Weights of a small contrastive image-text model: encoder patch size [2, 2], text encoder width 256.
Rows from block 10 of the image encoder, named by matrix and row number. Rows with one number belong to one neuron. Each number is 128 + 32 x the weight over its row's rms, rounded and kept within 0 to 255. All counts start at 0. Numbers have three digits each. After the name is the row's rms in percent of the matrix's.
# fc1: MLP up (encoder.blocks.10.mlp.fc1.weight, 512x128), inputs 64-127
# fc2: MLP down (encoder.blocks.10.mlp.fc2.weight, 128x512, transposed), outputs 64-127
fc1.53 084:164052170131178139148154125059089126178136122104215097120104209135153191065135160113139157116126118133150129167134168105135090137114083157123134171117141098118169060091135113133147189137145123
fc2.53 092:166158147142137164151146125087168115122135151079127156134104133131092150135182122143135104204120135067139120098099095151122176197159054136138104134097079129106121124121146151127070160149102163
fc1.54 152:155171091124090148108113173146104136145098143104169056146145120148086104121166092134118072116082110152153083180150161087077133155192140137105070152080085140167157137135118153080142118138154149
fc2.54 157:091119127074125118083126139096113106098143116103138115079139099151145149148127167087125100178190145083164127107112121165136138145094152157119148099080127087041077169086097127122131163103146147
fc1.55 117:074126123194100113107116115072117158171123131134155059142100153152086174148098074088119195112170128078150105139111155110170114092089176119112163073075147151115197174110113155143096133195119115
fc2.55 133:194141091134121129165114145156134095151167174124104069168113060132120162093106135133156123113106057112131115071150155106114140092110124132165123160127134098108123114131149164046110207141072137
fc1.56 044:142104135104123117106098075155119099156119126124143175117145170135169089150115089122047155115180103155128095090184116123156121157080106072184149141116157164115124106123143072110087156097154128
fc2.56 046:102151136180180128162128094160123189124091155147114119073148097124131096131082172146144130201064095169138139130138141114110192107125121116103092111218181144136150090085066102140103123100130126
fc1.57 159:142080116208111186123093106167123144103085084177181140122146094182097137126142078088119163178153163132066084111186067101133120099143156144122179106137039130102128118158140120105134102127128138
fc2.57 175:161180156133159077127153085161065097102119068149128129168135089120145163115091157113031141124145123101142169141159123126171126126146148117153161132109123129151117148116138096088205102100154154
fc1.58 092:031121125131156187142087147055105119112127164162126097142028123152086104107150165169126182156169179050067188109164115138110161160129125153087118134169123149113156126134097133148145097133167104
fc2.58 090:159156089137081122081166124100138157201160098124139127077163129169211145107104077166163116145170101067135110148152125146106090118137119133157137103149134166070132125052140169108091123097124092
fc1.59 107:115157103137113169154108148158126094188099177142112133127159107138152069068135185138163152053177112189090141110150127169122079132083087103165068135113170111075092118155156185144090160094157187
fc2.59 113:083131116156121117152141137088102133170112151141137124137151103156106098077095132146112093109135129129065157173161131179180131137139183146069106106119106096130121137104121123091141142188105168
fc1.60 154:143096104153146045078109094107104142190117079115086130169130139099084161135146182121116177124114125097134097118084110065157131153138126129153150143133157232130084152137161108166106166120169144
fc2.60 154:115135143100127178111118070184144141104166074133131122105127114194171138128086122092132091110112097098137184152120183148197191109162111108148120149073106133162078123133174032164136106151076112
fc1.61 101:128053042157070138108152179127110133138124093162121146138151136038137155178087067081146109108140125112127055154125116142155156117137135117121122115134143109130109133117086176112155155091090160
fc2.61 111:105095148079082134106128153134093105155121099127136118070146120178172173140148158097131166084049147145118213143102156078096150090191151163140145107105180137169118144126100133075096151124152158
fc1.62 131:171102175107098118147181150096156137174129137175132119158092095167084068130093139107147139162164098142085077144146141173131092103151155163132108117094135142125138159107148172124113121121150122
fc2.62 147:120187166143107091085059121111194165158128119111174116112094147113145136099104098079149104196041116136103166133071065150149131104098152198122100122137137129123177118154095154154134155182130196
fc1.63 057:124166173142218093155141125104116127124124135136095118127106155168138151118081093188101139150166143109149146124163127096074156122087071144132164116100120192139163194149059108168129132079063082
fc2.63 060:141098092150133185154110100145138161182158161144105104101135117073175142167163112096180156161104134156094135142107112136135151153126081132108103147139135074117108091102113194082132146172178048
fc1.64 076:097095162164101073178165116164146137127153155141119098147127094150156116153125145076122133191144132092126078150127127147104095171159123102127105127129120087153117147069058147183121141129111097
fc2.64 070:138159096091095095126180165149085104106189139123101137142133128106173140097090104124148112109129177126129099171035108116122136059120130146111178146133178106202143069157129078120143152120187092
fc1.65 136:162103145118104105168103063162107153107142157107099167092100163180151152082099193144123138128127146181153143143128146139156088159070127169116159098071176082143155136146131111130128154147113092
fc2.65 144:097120120149064154116145116134158188082160101128129094136129138133114118105117160073031180154135137119101134134076101109120122157172099131140194070108144143133138192143124146093117088126087079
fc1.66 118:096102095144136092153203127117165106176123106152108089123174115156128106079090168157123128151129116168133170142159113138143156136119092146129155038112142081081099102109099137204151077115140086
fc2.66 109:179125155137123131128118145138173150130153178128125160169103108106112138132149106095140113066127157126109115098143123105081064165177177168112109209147120129109067127176125109121090158105123113
fc1.67 056:175087103153143064120136131064098150182102134135132102091187131126151131092145056158120162145156138103143189156188100142125146140102113108103111071115081128107155113097089146090099102144200113
fc2.67 050:129090144147136121128145161163183128159140120133070090121130142158133098098098175103147049120075198088140135118154140101085105104161208115130120175075179154182132174161189079110120083135084093
fc1.68 090:067097175062106162122084097123106074136084181121077157161169148128116075126103113162120098096169131152174172149180086129087140152117115140135139089140134116101136132099181145049167145160095077
fc2.68 082:184144087114172069153148170180119136160141123122117029070121086142112133158107136140107126124169113031176120093118133089144154108159153123111140137121122082155141148100118098198130114168104101
fc1.69 085:143161099104119084154130111114121057154057146153212036112152098138112168183117100139111153124085100067115129121140143086161084148120080172122089106109108138162130098088179119125180156104173154
fc2.69 078:109130183179085171130097121090098145137165175198117177102114099144124093204145100099158104151102121119140138052111119086126099127085144177111129123124183129153103126079133165174127150162097118
fc1.70 125:124109207141132095131088117135153062130060162180127093153126117154191177146096133143106132143087148078116145156072140126222112146069143171104125209147068134103101177105131157180120146114124033
fc2.70 120:152122096108090169113137182111136174132159134093113084147078194140161122138174108099161142115156096108157095155106117142071124114164033165141152096182122142132145112149091184039131181058112113
fc1.71 146:151092140110155128149111120129139139157107142088140082094079202093164115142162142152125135097155154157128073128173091080099148138166137067147162181123125072132136103139122107185121105157161150
fc2.71 152:129181085144138157150127089092130086121097150139154091164096117158102116046118098102110180192158097163183135136115183122102157155088107165097101091079096100112121148147170140079145111103116145
fc1.72 113:168147166120130124161109079156134131082104144077181108145133139155122155112117118140119151160163072144117143100157159102140184150082083085162091140105186151184089106147075181149134154131104129
fc2.72 108:084111084088132080121129118080176176077158119107118151109144082101118124118136147154112111113110155193148101082109103171087073181110145145117153164147131123100133099143122142141156142211168119
fc1.73 084:159102118101137106145141145118084161165154103059061156138146096107140153114083074119111088109145104116143083107198101114113092132171150073151128088201159098201132143118109136167117132159147101
fc2.73 066:111147131155168093153146169171158137128143146156163109101087125106164117143137151155182142124114110048118157091080105160137126141134151146143144139128125145117137147160107199108082148136072139
fc1.74 044:107103177103153099165076175134100158142128114124170120109097078118157185126091150140107063097101130168127150130161128070151116074144119148118170134107104127114157100095157177137148190142185173
fc2.74 041:085199045111150120084112107137106129109115143159196111122066178164101146148135115011096134147137099068132107143116157197149128148140128195148174144175163084140082102183145121145113062105107084
fc1.75 110:150114183195082094171109072095133170148136069141128081139151140120136176172091162124104035135141111077129147130179099091144098159153110112100160103103124122139139170190108198117136063149075168
fc2.75 103:086143079146153129067119104120120125174127152132138156127122109079161094093107142131131183122079134138093133132161150115098120154200141107113131144108095184167151113101097129158116105136169059
fc1.76 117:111136145184147156149134161183092154162129090072113099108128109154130154196012123112175133115109066136163163151150164173099193065131154129076158141111135122079082053131069150075099097131121100
fc2.76 107:127114162124128131156109194086177115113163120110157112127123101059096158090121104097094131091129167081149166186122064121171096130108161195157126131141095129112136135123076133107140220231132127
fc1.77 096:133125087141088179146101150060108100131205130153134143091174171112135158107153120090092175117112118083104129114150185166177131105049092097122157132193111159095115095118147088110147171117174176
fc2.77 104:189099147147096160172143090101218160055145101136156131096148168105128194170126089124136108155111164108149141102134136203162093138180130174137102096128116153119063104079121165092146090094135099
fc1.78 067:134147138144080083068169130124143143114152074090113096093148065128131155106118173130097137179082135180157126112130108141096154111093115088079120106125182124145175166130124082110102208115114087
fc2.78 060:134108112142183213164082082151145125098116145160087148117159181098151173131140163113104128129169124084114085131081100092115101152166158122160154081118109154075136064091123148140098138136121158
fc1.79 080:184143162112138123104080103148059143184170103138114135187124062081138164106128120126091072147094150096172152103147093119098102107131125100189088153171110132093100160147115138183225148118115110
fc2.79 078:113100127113125165147109122153146089116128134116187064131065177124126133127133204115117132079063086116152125144113142177113144206172152109188077125100140120158165153135139131139051124173103175
fc1.80 147:182131151123121163120104120132066121123119135127075163127176144169092140181130163089201119114145127126100164108142104137153146154116168101194135101120088122096079104084112117148107076134124119
fc2.80 151:110139050120085150188145151116103090092156156125149074162063159145127062122141140087122086166138182139111087104129145154113134107137092137136127158085115139122124122180086161065110154146184106
fc1.81 078:109136142162080110156158154108123144164127105089145078132134111141067138152152128086127151130104126168122135102149092154107176123099164111155107115135118215087148103097150137169161098107127093
fc2.81 075:107117086102141162108133147171132163114062162132120146115151142102148156146081137114130118091083122098142134132116110175139157095190071097128114148057168058171107177207125102158100133139179125
fc1.82 072:143173090167155176136132122172140079110104200110168102109134124118126135095149103127143150137069119143131118141114155189143173168102079091091157124163106141096106157112080083096098120140168142
fc2.82 063:095069085117115105142145123114156140117165091087093130148130142149094171132150150139132169179174137125141131117151143100112070141190151150153156157163115142121149128190172156122118141118148158
fc1.83 083:087128123177180069143151137101141115140146142094149136088115144145148108063112173152082177157079098163109123134100113099116158110101062146131094118140144140183131091173124072141103125109184157
fc2.83 073:112109125143105171163139142110145137135193149139087134117141129082158121143140102038138067092140185134107151154161071119132085130080128114105169125122109196093101129126122185140128141071169094
fc1.84 094:134115112135162122123081148111106128143090150139161087156099118131096127105106196125188154084153050142146141091145148106138086082145149066114106187223152128132160107187103083119133081153104141
fc2.84 085:113174104106138117164143151128126167107128093148101164151107134084125145134129059119081100065154144123117130196182042140112168162135067130123094166094104136123146122157107086183147158064122180
fc1.85 078:162065175153127080137123128120118107081113105123219113110149161088125137127117089135147147081132115092097157139137127126139085091122129135083108130185149122153196085150158141163098155163131151
fc2.85 067:124140096111114129195111111097134165110145144168103127141085097148143105125103183074119097182134132051143123120121158160091078119150121127138152144144064083157122178144101126113165120118144164
fc1.86 060:191100138135161107125143127114079124107135151130094089140096106150142161197125150093119199083101176106092133125115124144122112182103146100073099121142117185147178124191115135113083058162193150
fc2.86 058:107125151091098161171166171127149126095086112169085108127139150104094042109113092097153143147169131078183120129110108134105141073191174092104083144085141158146129154144153075132143091180119107
fc1.87 119:138099147160120118163152146107169157134183092148131186139107109122146151114090126209121148151144079158155091113130118112086108117111145123108092150059136119100152143137099115115174110174101125
fc2.87 121:124141108138141104096130189141155166102163109135171099092098137137138148138115153154162124112112102150103131106061118137128186102194136094098121103211109149086154160158088110179146148161100125
fc1.88 134:104123031118173077125138108083138091109157149134118065045089122150121127155135144148171126128110186145092112082175151154101128074165110147162153143086144120121112140130165111160176126152107111
fc2.88 135:110143135110155123136105182138158136099127112124103130190072159088117102145117009088160147192141142143178123144139170120042099125137129134112150167077087177107147107066178099059118113122101168
fc1.89 179:138113116104127161100124121148103171062106113063191066143112157139112132146143134122073085120143157199181169181132150094127167136121052129173119094093140169174131174138117157159125115161141092
fc2.89 219:157088142170073149114162085163093133045165173084134108139099151082104104076127170080114119086152160180111149120143169147101153180136099131153122120083104172198149162122163125145095108160123121
fc1.90 056:138160165075168082114050171102184104142125081107095131154126163059134122175116108173161155162115131087145124131107134134102078141128098095089131131124155090126119178134140091062124091120150087
fc2.90 053:127150129121134092081118125138098052154074174136186117138158157146121165151161180091102125145136136115120081125163126100122145173133189204099138089104130114088149091142134142139148178110098109
fc1.91 057:123126142125100124189141144162099197154200093148128114155139063103156097135042136170089150115101122165101118099085094081171088145132176143122108159171155132090164110162125134121194134095095118
fc2.91 046:119098068175115162106150143162107108117056150118133153188128143114131120074129195086143094135100114106132094095129091127219149099143112196132136116134138110112123119112185125142118177150151145
fc1.92 084:118156104071073109107099131122126121121111148087074134100063099117143052150089121140137155096123043100163131150180147214111186139131127114103144148094191108058081143144077122176125117101163107
fc2.92 077:127137139127143095148088096103158167064137173146111107110162158118081166118149065110077120094092136104082153184145117112182053122093153144159151119156143095186092133080135137127165127096113189
fc1.93 074:076195113090179189155101121094148151148133101125174103170131120163140084159090124126172134123139160162172084150201056105107159176113201101128096100112133137152148172138133126084117072125184169
fc2.93 067:110137103109081080151131185143107120165098167119182128164175136107132160184123061115165131124101127124059140120156205054161107101156174132157093124103181110128133140149132117147105148072130068
fc1.94 024:132112118127133115100110124166105139134176158164129118074110114127176118104112138194118128174077134154120148110116102107145129037079129150118134124100144168093203127148075139131131085148159176
fc2.94 024:064163107138128120108112143194129121133113160131132179107161147130136182158147147107153164112079114173123141157076110146152171122144107131225117124236131116099128133140107144081167130143124114
fc1.95 129:144107122120148190092208125157133112138148134140115155157184114155101144139112127105131141130142101122143124174126090089097160109174112133181114080179083129126136135131122140159109145106100154
fc2.95 131:092092098135126049118123178119136114130106167144162136134108153133104095144147134147147133121105151049082200129119167131176105113141122148136107121092129120082166079172078152117101152108125112
fc1.96 022:102078140145172085129140157161110111168122139136181114062149130109097130137106127156184083114114076089072083116099193152097109144124191134129131145095142145121141171116156142199122122130115073
fc2.96 022:117115072157139135151122110148138148129090178138065158082101141145181101135114153135121165113108079129158146173125085112097162142149121155130072087144127107116142146216102162105154060134103143
fc1.97 095:166170118147153110161056107119095091068123221138136138124168116120121150144077146138162151116090131121175137111059050142119090148126120110190121112143095192094095129143090152182149113080092165
fc2.97 094:121078081121110185136159132109155175177094087149097102163086114202111117145110123134078167158127077115135140126121182159089135141125127131125130127155110150116174089075138207155130082115189076
fc1.98 111:165082100149088073128102101118107117137120119077118090105175122139162117128164095216125119117085106167176163146072123165115126138154165127090196109121112124168145177121173137166158125120121082
fc2.98 104:086148130153108188030095129144157081103152180079182104172104138143156157146142153130111122154144161111109153122157123114110093102173169162096141105127145072170111077189155164137094089126111073
fc1.99 129:126175130221095161143133114133137113185097134158115130093140198138102084163144149170102163098037098087160108149201103188135105096127068102153153118136114118137129144167150148058172085130143095
fc2.99 138:099137107066190100106110189164108189135156168170153081063089127084072156111087123129126128076127097134105096149082126176137118095117156144131145144155124185134086147119125118160137098121103102
fc1.100 119:126091143101064065069097100133066128094170179176133089153077109144120172167160102171106145129127136152121129119096143137085107098121110103111174179118075132140079158072142122174165103152173166
fc2.100 121:174092102099148155101062106109155106136195120141116132079110141139142107149153212160096098135093234121145127116160150112137136123115082120163140150111172128093149178145199122090095147137116136
fc1.101 067:164087120146130131119152119127086162201165142112103112103157154177172124115139151163161140071172073071147176136162102144155078117129132143176187085145128133159059127106137144155178107119107100
fc2.101 065:113087156078185125082129148133141089187131074065176099108162144143105092105085111177155097115076106139066182143141131115130127125086161182159070113098188120157120163100118081096153096159111112
fc1.102 163:103063113110123106142140105130114200145208133065076159171087135156183126127086098115126099142087084144117101124155073147086090067106182124128099138188166133144084137106150134159167138177079104
fc2.102 160:153121109060098108123131134116108139128140095108136169125139133164119118127084143128156154195135097151184132114113092147089135153075138162185161169151072169194153106118041076165140109115128159
fc1.103 160:144109119099100122179091098123098134128170155110162172116129177162105204081134119150160108124076127127140147115078142173147148158112124174098121131141144088130151170129078103158086101165072128
fc2.103 147:101161126096089110133107108137176100103113106041128043155128135100108110132157142136085130164185124158094097089123095048113117087152090181106204135097161117092149144134123136123137156141145071
fc1.104 075:148118080067206144106096181227158156098117134179116094092158124158156120124129154136172187097135151140123078092111127126121114158144094143108122096109108174149075118077090103183112156061116140
fc2.104 076:160102096166131136131116133111125161174153140119132147194170075099145191119178133083092172161148066101142152115133161135124138126139094177088175119158118133137108169121149095082185085091063147
fc1.105 081:189114053169092133098126112136096076099090163129132169104071146138136185173114178118108144166067138154113103118107157114113150116154164162110122088157111153164090129096168080213145147107146084
fc2.105 078:105142123098137122147173140095147128167108114156201112126082105192071161090168106141128133107150133079141144063118120136121133115191088071128131136069089142149196146135081147143150083123056153
fc1.106 072:112097135157151119123164114110144109163089115166098068110099112172126173180153165099102153173132122131145200134103134141124062096114129124137131120094139112150106197201139173087104136081110133
fc2.106 070:104168145083084127078107181131085121113170162105167179114196159091165115099065092191117176089052106143128130201098094126125076168129165145129101144162096098104143130098142151174108084177152097
fc1.107 067:152096103111115138108126152126111148150043093085087117168112138109099154128086092100100068186144185112164127157129076169134157163176122165167132101070058168085149110163231169192163141131103137
fc2.107 066:142125172128164136102125093133153095122155142132218151095126126093188106087168170115165077081107129094112172124108125114150140119111075047136166124106170093126124102108074131089087094126097079
fc1.108 094:125056111104131148111126136095117125124126151140102138119141140144172221038147147157074114139124143160105121083140103152095136104179135177097091152138109145138084184127153143162155124167156137
fc2.108 092:120091123134133101073078138072128107155110073110155141132108127091155084097148111111114115071145125145127099134074150102174132157108128127165120071087146087113148137119078131112149107160159130
fc1.109 139:087051102133141177184126187127155134135118112100154092148084151138114134149156068159098109153103132117160083144127110138169088091174147145131123117141100159139103096099085193070104147177136048
fc2.109 134:118128175066168136152138117149126082135136171180117110136088140112088132095097099162128110173075148104167138221129151112156109132129146130081140154119105186150132137139105137091178171062134114
fc1.110 104:156111117149067136139087165176094084111132146111149107143161174176182172113120100111118113130094101087134146045131174154116168110153124142135085135186062121103093198104115105101150144102162083
fc2.110 089:121160155156147128147110115119137150089087124140176122107092072142126130172126092173137143169128148119110119168146166140132141126180169100085110153106120137171096106102107120098137139123106134
fc1.111 127:133137150144118145136128073166101123135176081134211121100115135160143129095091119154091085116088140086181143099124123129142152193124127140111073109093124133162118130151127123118127146141103133
fc2.111 126:105159150114138100099067198151132081170109127115162121135142143186087138162117154145022092129087157151142115135099130151144130105145088126134168145176126165136177129199138135145083123102144141
fc1.112 084:151140080126094134117181137128158125158134155147108109087167073110139113126152182153092103200098098203101117158082172090124116130143179166084072099181097137107206143129118162095125154141156143
fc2.112 078:144162164203107176113095158083106117119066109146091156074123147170146156158083120158089134118156116141146159080057152105184093096136158142129144117159121118152113195104100087138130116119097070
fc1.113 044:145094182172146128118145195125127110199152119116123098135130119133080118103163142117145123132124118108152125105101160149156176073124127076132079112093177123088160149119124155136166166120143094
fc2.113 045:125096095128139132109127171133111116132087163127144150098113132127135101103109136178148142173073087152052189181156127137078145109110147088208170140157113143140098123126162079116119089133154105
fc1.114 067:089136062061158142119104124134113131098103140130057142151173167145178144081097155101142141169104128103116155155075091108099166147160118126094145164085137161105141079123147052132134151163197190
fc2.114 062:106136165105157107115114163142131169117097084157157128079124078097164198116138144183111135093163112159150115091180160176170131112150134047102109114130104188158051117122098099118129136094092143
fc1.115 084:180077186126115083147155127180133142103108169168145079097157145149120087120161185116106193156176097113103143131082162145120143152132103098075077127115143136092114114133127133174085136169130176
fc2.115 093:103143105140086156117175142105063144113094103135121032113164175151126093144090076118147175089142164122122096118116147094048118161163165189098126133127100123141142075139115183167129115113126142
fc1.116 075:138090120144141093150184138143128147169072104111163150161108120110170093116173110103062116125145057138161072071166161150114115109107140154082150152070079113096186131112144187183130088090139142
fc2.116 079:136083149085109103182122173168172136128071110150125170141121176154151121112123110096098155136089096164087139115069133115127127138130111128099151112112127054079149165161135175155112137137158085
fc1.117 125:136129179146144171122094153112038143116210160119099097137127119136131132114109096198138160126147142127054143108103091087137096099137154182145131125092109200184111156061128118129135123139169152
fc2.117 141:143146175147158117169124178158178140122142132133132119108100166128128052125140147140171102126125173080078083111098145105159099124116093150128153127089188125142059147111164106183135113121133109
fc1.118 164:072144122205116162166138097134127187161143115129144089141095128129152120187174196152123160164044130113129128119101147159105158144126081134104137092086100107146134178176143078104171143167151098
fc2.118 137:116103072133149167120063144112192083147134156114138149113132136200082161081136125117069190133108114164208199123150097098156117089126147139126135161172097169109130179098097166146073113126086144
fc1.119 102:159110164073132148124121113096164132144106150149129133161084160184112127156099145182048137161148125149173139126106136133098040073118142134191069107127121116117156131163099163193153135153088096
fc2.119 105:119143162173086116129148093098171154139145121174151104114091167069156166135167073153203118163052153110190094190098115138147132117114131198125121113134121102173115152126140102109156109160121175
fc1.120 112:055147198103083130156094110201128160129132138097123139134149105152121093175121186102211109109137167110104072120088112103131150157074142138164156100151110173131118092136065135100168184114113157
fc2.120 105:125083101156103094088199118123111114107163175134152113126080118135130111183077146136146042084175147126087087139101123091142134082145091113157105125120146137175112079129209112128122131121175133
fc1.121 062:101051126151129134068123150127069153151143089099163117118109180120135134148165107170092115134147116125113106137154146090156121083157184113072182161120118195109177127185118138156118118111173073
fc2.121 055:110115074094171127148105121158150149166106156138153223093112164099151155152117154176094153124155138143140158102165115144105183106145127141148084106170081103156130180156089121109155181125108140
fc1.122 074:122130129109130156107067169121168098077113136121119125125214164148072128103100220157180145136133175165077078095132123089130156129134101147187112185148093124156181143115113084164094168163147119
fc2.122 068:101129123108112087125157135125132183129063163060104146156117139086131126132120169118145072112167126050152109106140053134145184147142173099128132114114114105113114066117169120196103112133122142
fc1.123 024:136136123096094105076111174110068053147133161187093132145146106147119143082098134155148136074165129155143117116168120102164147111082134132182094082167141134129112112127120093106153088175159107
fc2.123 026:117135090124143098122128115184157131148088194140133138092121175148193138177123150100119113126080148151185170115131152120073144148142095168186153101211144090144135122160098132158132127104120152
fc1.124 079:060163098183094076134164104165093135112098105112131087104134106118159125115149069101164200138084125115127042160166127092137119131098117082153085100110119143147156189102105117154146145091076149
fc2.124 079:134060139094090134191178099117140102145135085136210149103108133152150135116101164152114115085114108146126184095047135109116111146180134117119156101157192123134126158160186100073072157133157127
fc1.125 099:133133115157130126071168132194116133141132122207109118139113111104091154105135140182164110106107122161155147138082125154095170116095089116157184060103125087146107116146121121110112122159100133
fc2.125 097:117046124107184142182115104139061117175101149101134147163140145135121123136128145076125135134110158144133091122151176100169089166153134098120076136129097108119117130083150170179156170089122119
fc1.126 107:164119184144114093104060094120100123117116114076130061168135111098112128122125122146131105096125088149119147189151096126115139164157122165088087117152028155183167135154095148152163084145114207
fc2.126 112:085095144143159106072087157131127112080131126147151186128117096139194108104135142158156131128152117122107126077159184157089110143151116123130130116068094155179145068145161132111133078154178095
fc1.127 153:080129145179149078094080139163176148135123161133162103160135062162142137163157184167122104112083166110118126135045199088171089150103148132128090110094120157128134137156165160084104189157139133
fc2.127 158:145122130103125081110148194114118148152175094103149129141136101138182116133086062108106084137174132139153072104163145183180110118114132151149194140137094085118131160148087165107189116108147124
fc1.128 106:079157102077135168094105138100108173208149144156151122159131118116110124080141076107128165095197141161186157162082149131125127119115161123168148139121049089151086161159085185133108120138195156
fc2.128 105:108065116167080161134156152147094117145127140111125127124133145097106199127168190166095141136068111113152149075216152091172163129072123118119109113153152166150115111148110120130086160094105116
fc1.129 063:137165112132148100108112118113142210157120122120101145131112084125148137143106142125092140143088067105110147167180126129139113058108136096132134124123129148061107191121105098133105175081185159
fc2.129 059:166128109130136125096126152134141088063157177138097132179104132083142113082138187186100119134090065144142077151160127152099151152157151090110134097143140034135149102107133180084140164172163126
fc1.130 072:193077083123092155158089145136097138145101099135121088162071148103097128119091135122145107122125093105159111139098133161140105126184089082136111130144073179080122080124103117123139111127141106
fc2.130 065:148092192151149103098128127153142107139112152159090117102184178070116189107154110125170150121072136109101147121190077148122099053137140152150086157127145084115147135152180152103124155201145102
fc1.131 091:185163168164129139039081202170135124076120133099156097132077152119123082118124115093113151094128184092135129143146136133125136154148101139111146129119093179152116132185120161159087075186118103
fc2.131 094:094116131157107125142113103186093148101090172072127135189142132157115042062123144089158134195140157146124143094146144123072107186169142108148116153055107139178133155123125117139121108133097144
fc1.132 123:151194089079149100101081158141121131171039142131109024120096193117141085168162184174113139164131160161144096149182155082105143140128095096108106112070111119147130141114131141102117143111161189
fc2.132 121:114099136122151095064109158128136137162150127137193098088125081121175095139105177075085120147155105154179063133069121127108152202119173160150148094116151096120144159099159120061145146110168059
fc1.133 116:074100068137111139089115091115127097111078174107181194154143134094140159134169139126118163089080187079138116085127163107152174132163134147120108129116081135071207147091148138122097129126168107
fc2.133 106:151132133124170132141145167073189136072092111113065057082170161159135119084152136134150147090116134101140140135163079135048172143110098143120074126141086120113142127186097137111169139091144123
fc1.134 072:098140017122106176092075086101134146141060180149153115127110117127125115140158109152225155089146148132088115119150095189123100168112111099155109130143093136144082150152067126169149088113135154
fc2.134 074:075098129125148116153120166123124136173119124139148119144129098151146210106153102156097064138164098115112166118073181133119126123152111099122085127146118142214150107173124142150079125124145121
fc1.135 108:131132149099131132113161157169067133123075159109124124151140137162117097140087096089188070095099139174124170154116114114108162125172134177192086102144094139088098076148147126125194065105125143
fc2.135 106:149148125161117133153144148106111154109145127146151142068132046093159153114160097142211166178101126078163173163157118083119122147117108083107134100131109066121100149147131113130095160168128125
fc1.136 156:088130144083128131096124086164127110162160114117155101089137123170133121190119115107154115143153121130120109139169178158116129102113096153210110165142053121064130174115122143089154081069171049
fc2.136 161:125148110109161173132113074088142099125135101124124120127130131219100143097084108066093082082120170149094166100143169027187148139086184083073096184165168126133172102079155123128140140123113087
fc1.137 051:168108116084163125058178102136046114142151160125131050113149118159114088088149179107122104120118134118108176120114140107128077062076121119094091148118168124092135156142090093143030158140135170
fc2.137 051:128113062102139144161085170175139127139121121148083141086135121152133111187108131166123182076118115111138102148108142144129164139183151174189118089142089119155128133166097085135144111151139123
fc1.138 085:111120158148166162121111169139139139178133175134194092109138158175093069102160109114096192148125131144133174138154141142130136137172116137148194086135089163113121119045190118088177130149162118
fc2.138 080:129061136051089084144182103127106135089124075109147094152106207133150169139107108124168124122116094088157083132103111171156175093081121114117158181150137121153209142094130132218115102210116115
fc1.139 073:120116106174063156092131132154131102097141088140150200103122075118134121121125126147069150143096170151176139114111097132149149133168153098163076141114167162162080159151144186182188203123089194
fc2.139 068:089092114091166071092164143149086122230148134121160082086141144145180134186143175081145091097109116121157132186079149159092100151144148145169131102136114110085184148112155094083099088132164095
fc1.140 069:085124126164176045136099100135171189115141132120194130071070101092161111105167109125121204114131181105115157140118100094118127113151153174107160207119123093124091184159126084125127133114128088
fc2.140 068:141118096097118126119157156109130123124086067150123144127191146115189176182150165131116124126135128132128109098079066093071185049189094133192113111121139141087131150138123143173148151156121144
fc1.141 086:093161148162124119182159112153160140140106106149132073155097137116134161201145212151182093146123127172096146104096142102168064114111175112141096124166093161077134198159152149137184103127102156
fc2.141 089:120154119161070132123111182069128123146100146181114126119123129121125113128090168147093139160105114169144138122087130076151133101125160134103142094183107113112148164074134124180158198184150124
fc1.142 109:174102116138143141155114114165134124105128108174150138058197114126152171140079127115101118129156129104118121105157118158150122130089177171170079121093119071142143065121199146084124062171132139
fc2.142 107:136056176077146154087101143165075129144189140129084099123145159117128120149123100148171141147134120119118117135165076131101073168159145103097193109174094101094153106116127110111168151084105150
fc1.143 130:147097133151090152156170144132140096142094112069117174118095142107111133164109135121143085178139079183183164091137100142124159092116102107147132093160083083121157133137180113114172076047128148
fc2.143 149:143107176152103160133141110081160133127139110189131112097121136166138097150114103117163117059163122089122108103092114123126092069144129103112174107152085109169131069134130135102122145172168105
fc1.144 047:156137108098111104152107190110094064121094096101140157161126105148126077095125118144132156092107137102138062145109200134140167130149048112179179127150109115082141084135160117124120205179153085
fc2.144 048:153141133172165092067120112170130122149149136172101111122128171147199145145175169126188111119108136085097149158151167168120110062115050071154074152203085082125156149154103126151096131143151160
fc1.145 135:157129097173115100082152204114146150108064157099151119158112167202101201119113155046097109124142122080132137164148097178090130082101148107133164144146098125149161157119062159120128112125144128
fc2.145 136:139175140142113149160088166123155151112152145158143146158031139100120088099174098164200094093066100153129144075102103125168163158092104110144114137120182147123124091166160128130169128178132168
fc1.146 112:133144200082104122169146080092164116140120131129068098136082051113097140176099107147109129140134122128128143190115168078156098124171141065072142129144150127089152204144069121096118160151108138
fc2.146 111:131161122093100157129090115156187151136119181168174151111110186109104106133103068117193091166109121122099127138137075124103133138104145139101161089168131142168103137150078166196149087151095101
fc1.147 138:117118113097099131137156132114047121123175071183137141180131130173105110146135124067103184116103092097161152157142131108160082106109138121135150112206116069161094115165147098153142134144183095
fc2.147 137:151038067109090139165115091061054075162166134108107158177135157102119098097151146154090140170117194182117137115116128150128117093127115164161098099105084142176095147138126154134179121136190104
fc1.148 102:119141123177052122113154141169143141104124120180128080167109143123159150114169117118115163171141139123131100132155101123127082112131112143147147129129081085129103135152147067093130126103124086
fc2.148 090:129088122119138151208076036105095090147071166141153146175148112131125165109120159135123125131150171145120131144067175112115145160094127128071148077107084141071085162150115159070167146137147193
fc1.149 130:139115080132105134142126116152100105158161103106183081110123141127177116120062160151114095120136142120115155112108104189088118159099137098115127099082160104071192156151095184082096159037158143
fc2.149 139:158131132149072161187119117130121127129199172104067128121159117089080156142198090141133071111127147124112163108146068148251118151085137146091081163140115132183114125071110118171123111144142134
fc1.150 063:127210076180118057198154099120121097154115068049139127113129137088111120170109147154154131203101112134128089121151142151094095133115125093147105142120091110141180143106178143171185139143187093
fc2.150 064:180132171158166136169110115101153153172089096172115146067097159109120148152175098133098155186144115150150123112129126150092123117080099171115153130156130110161137061157098184195132180159102171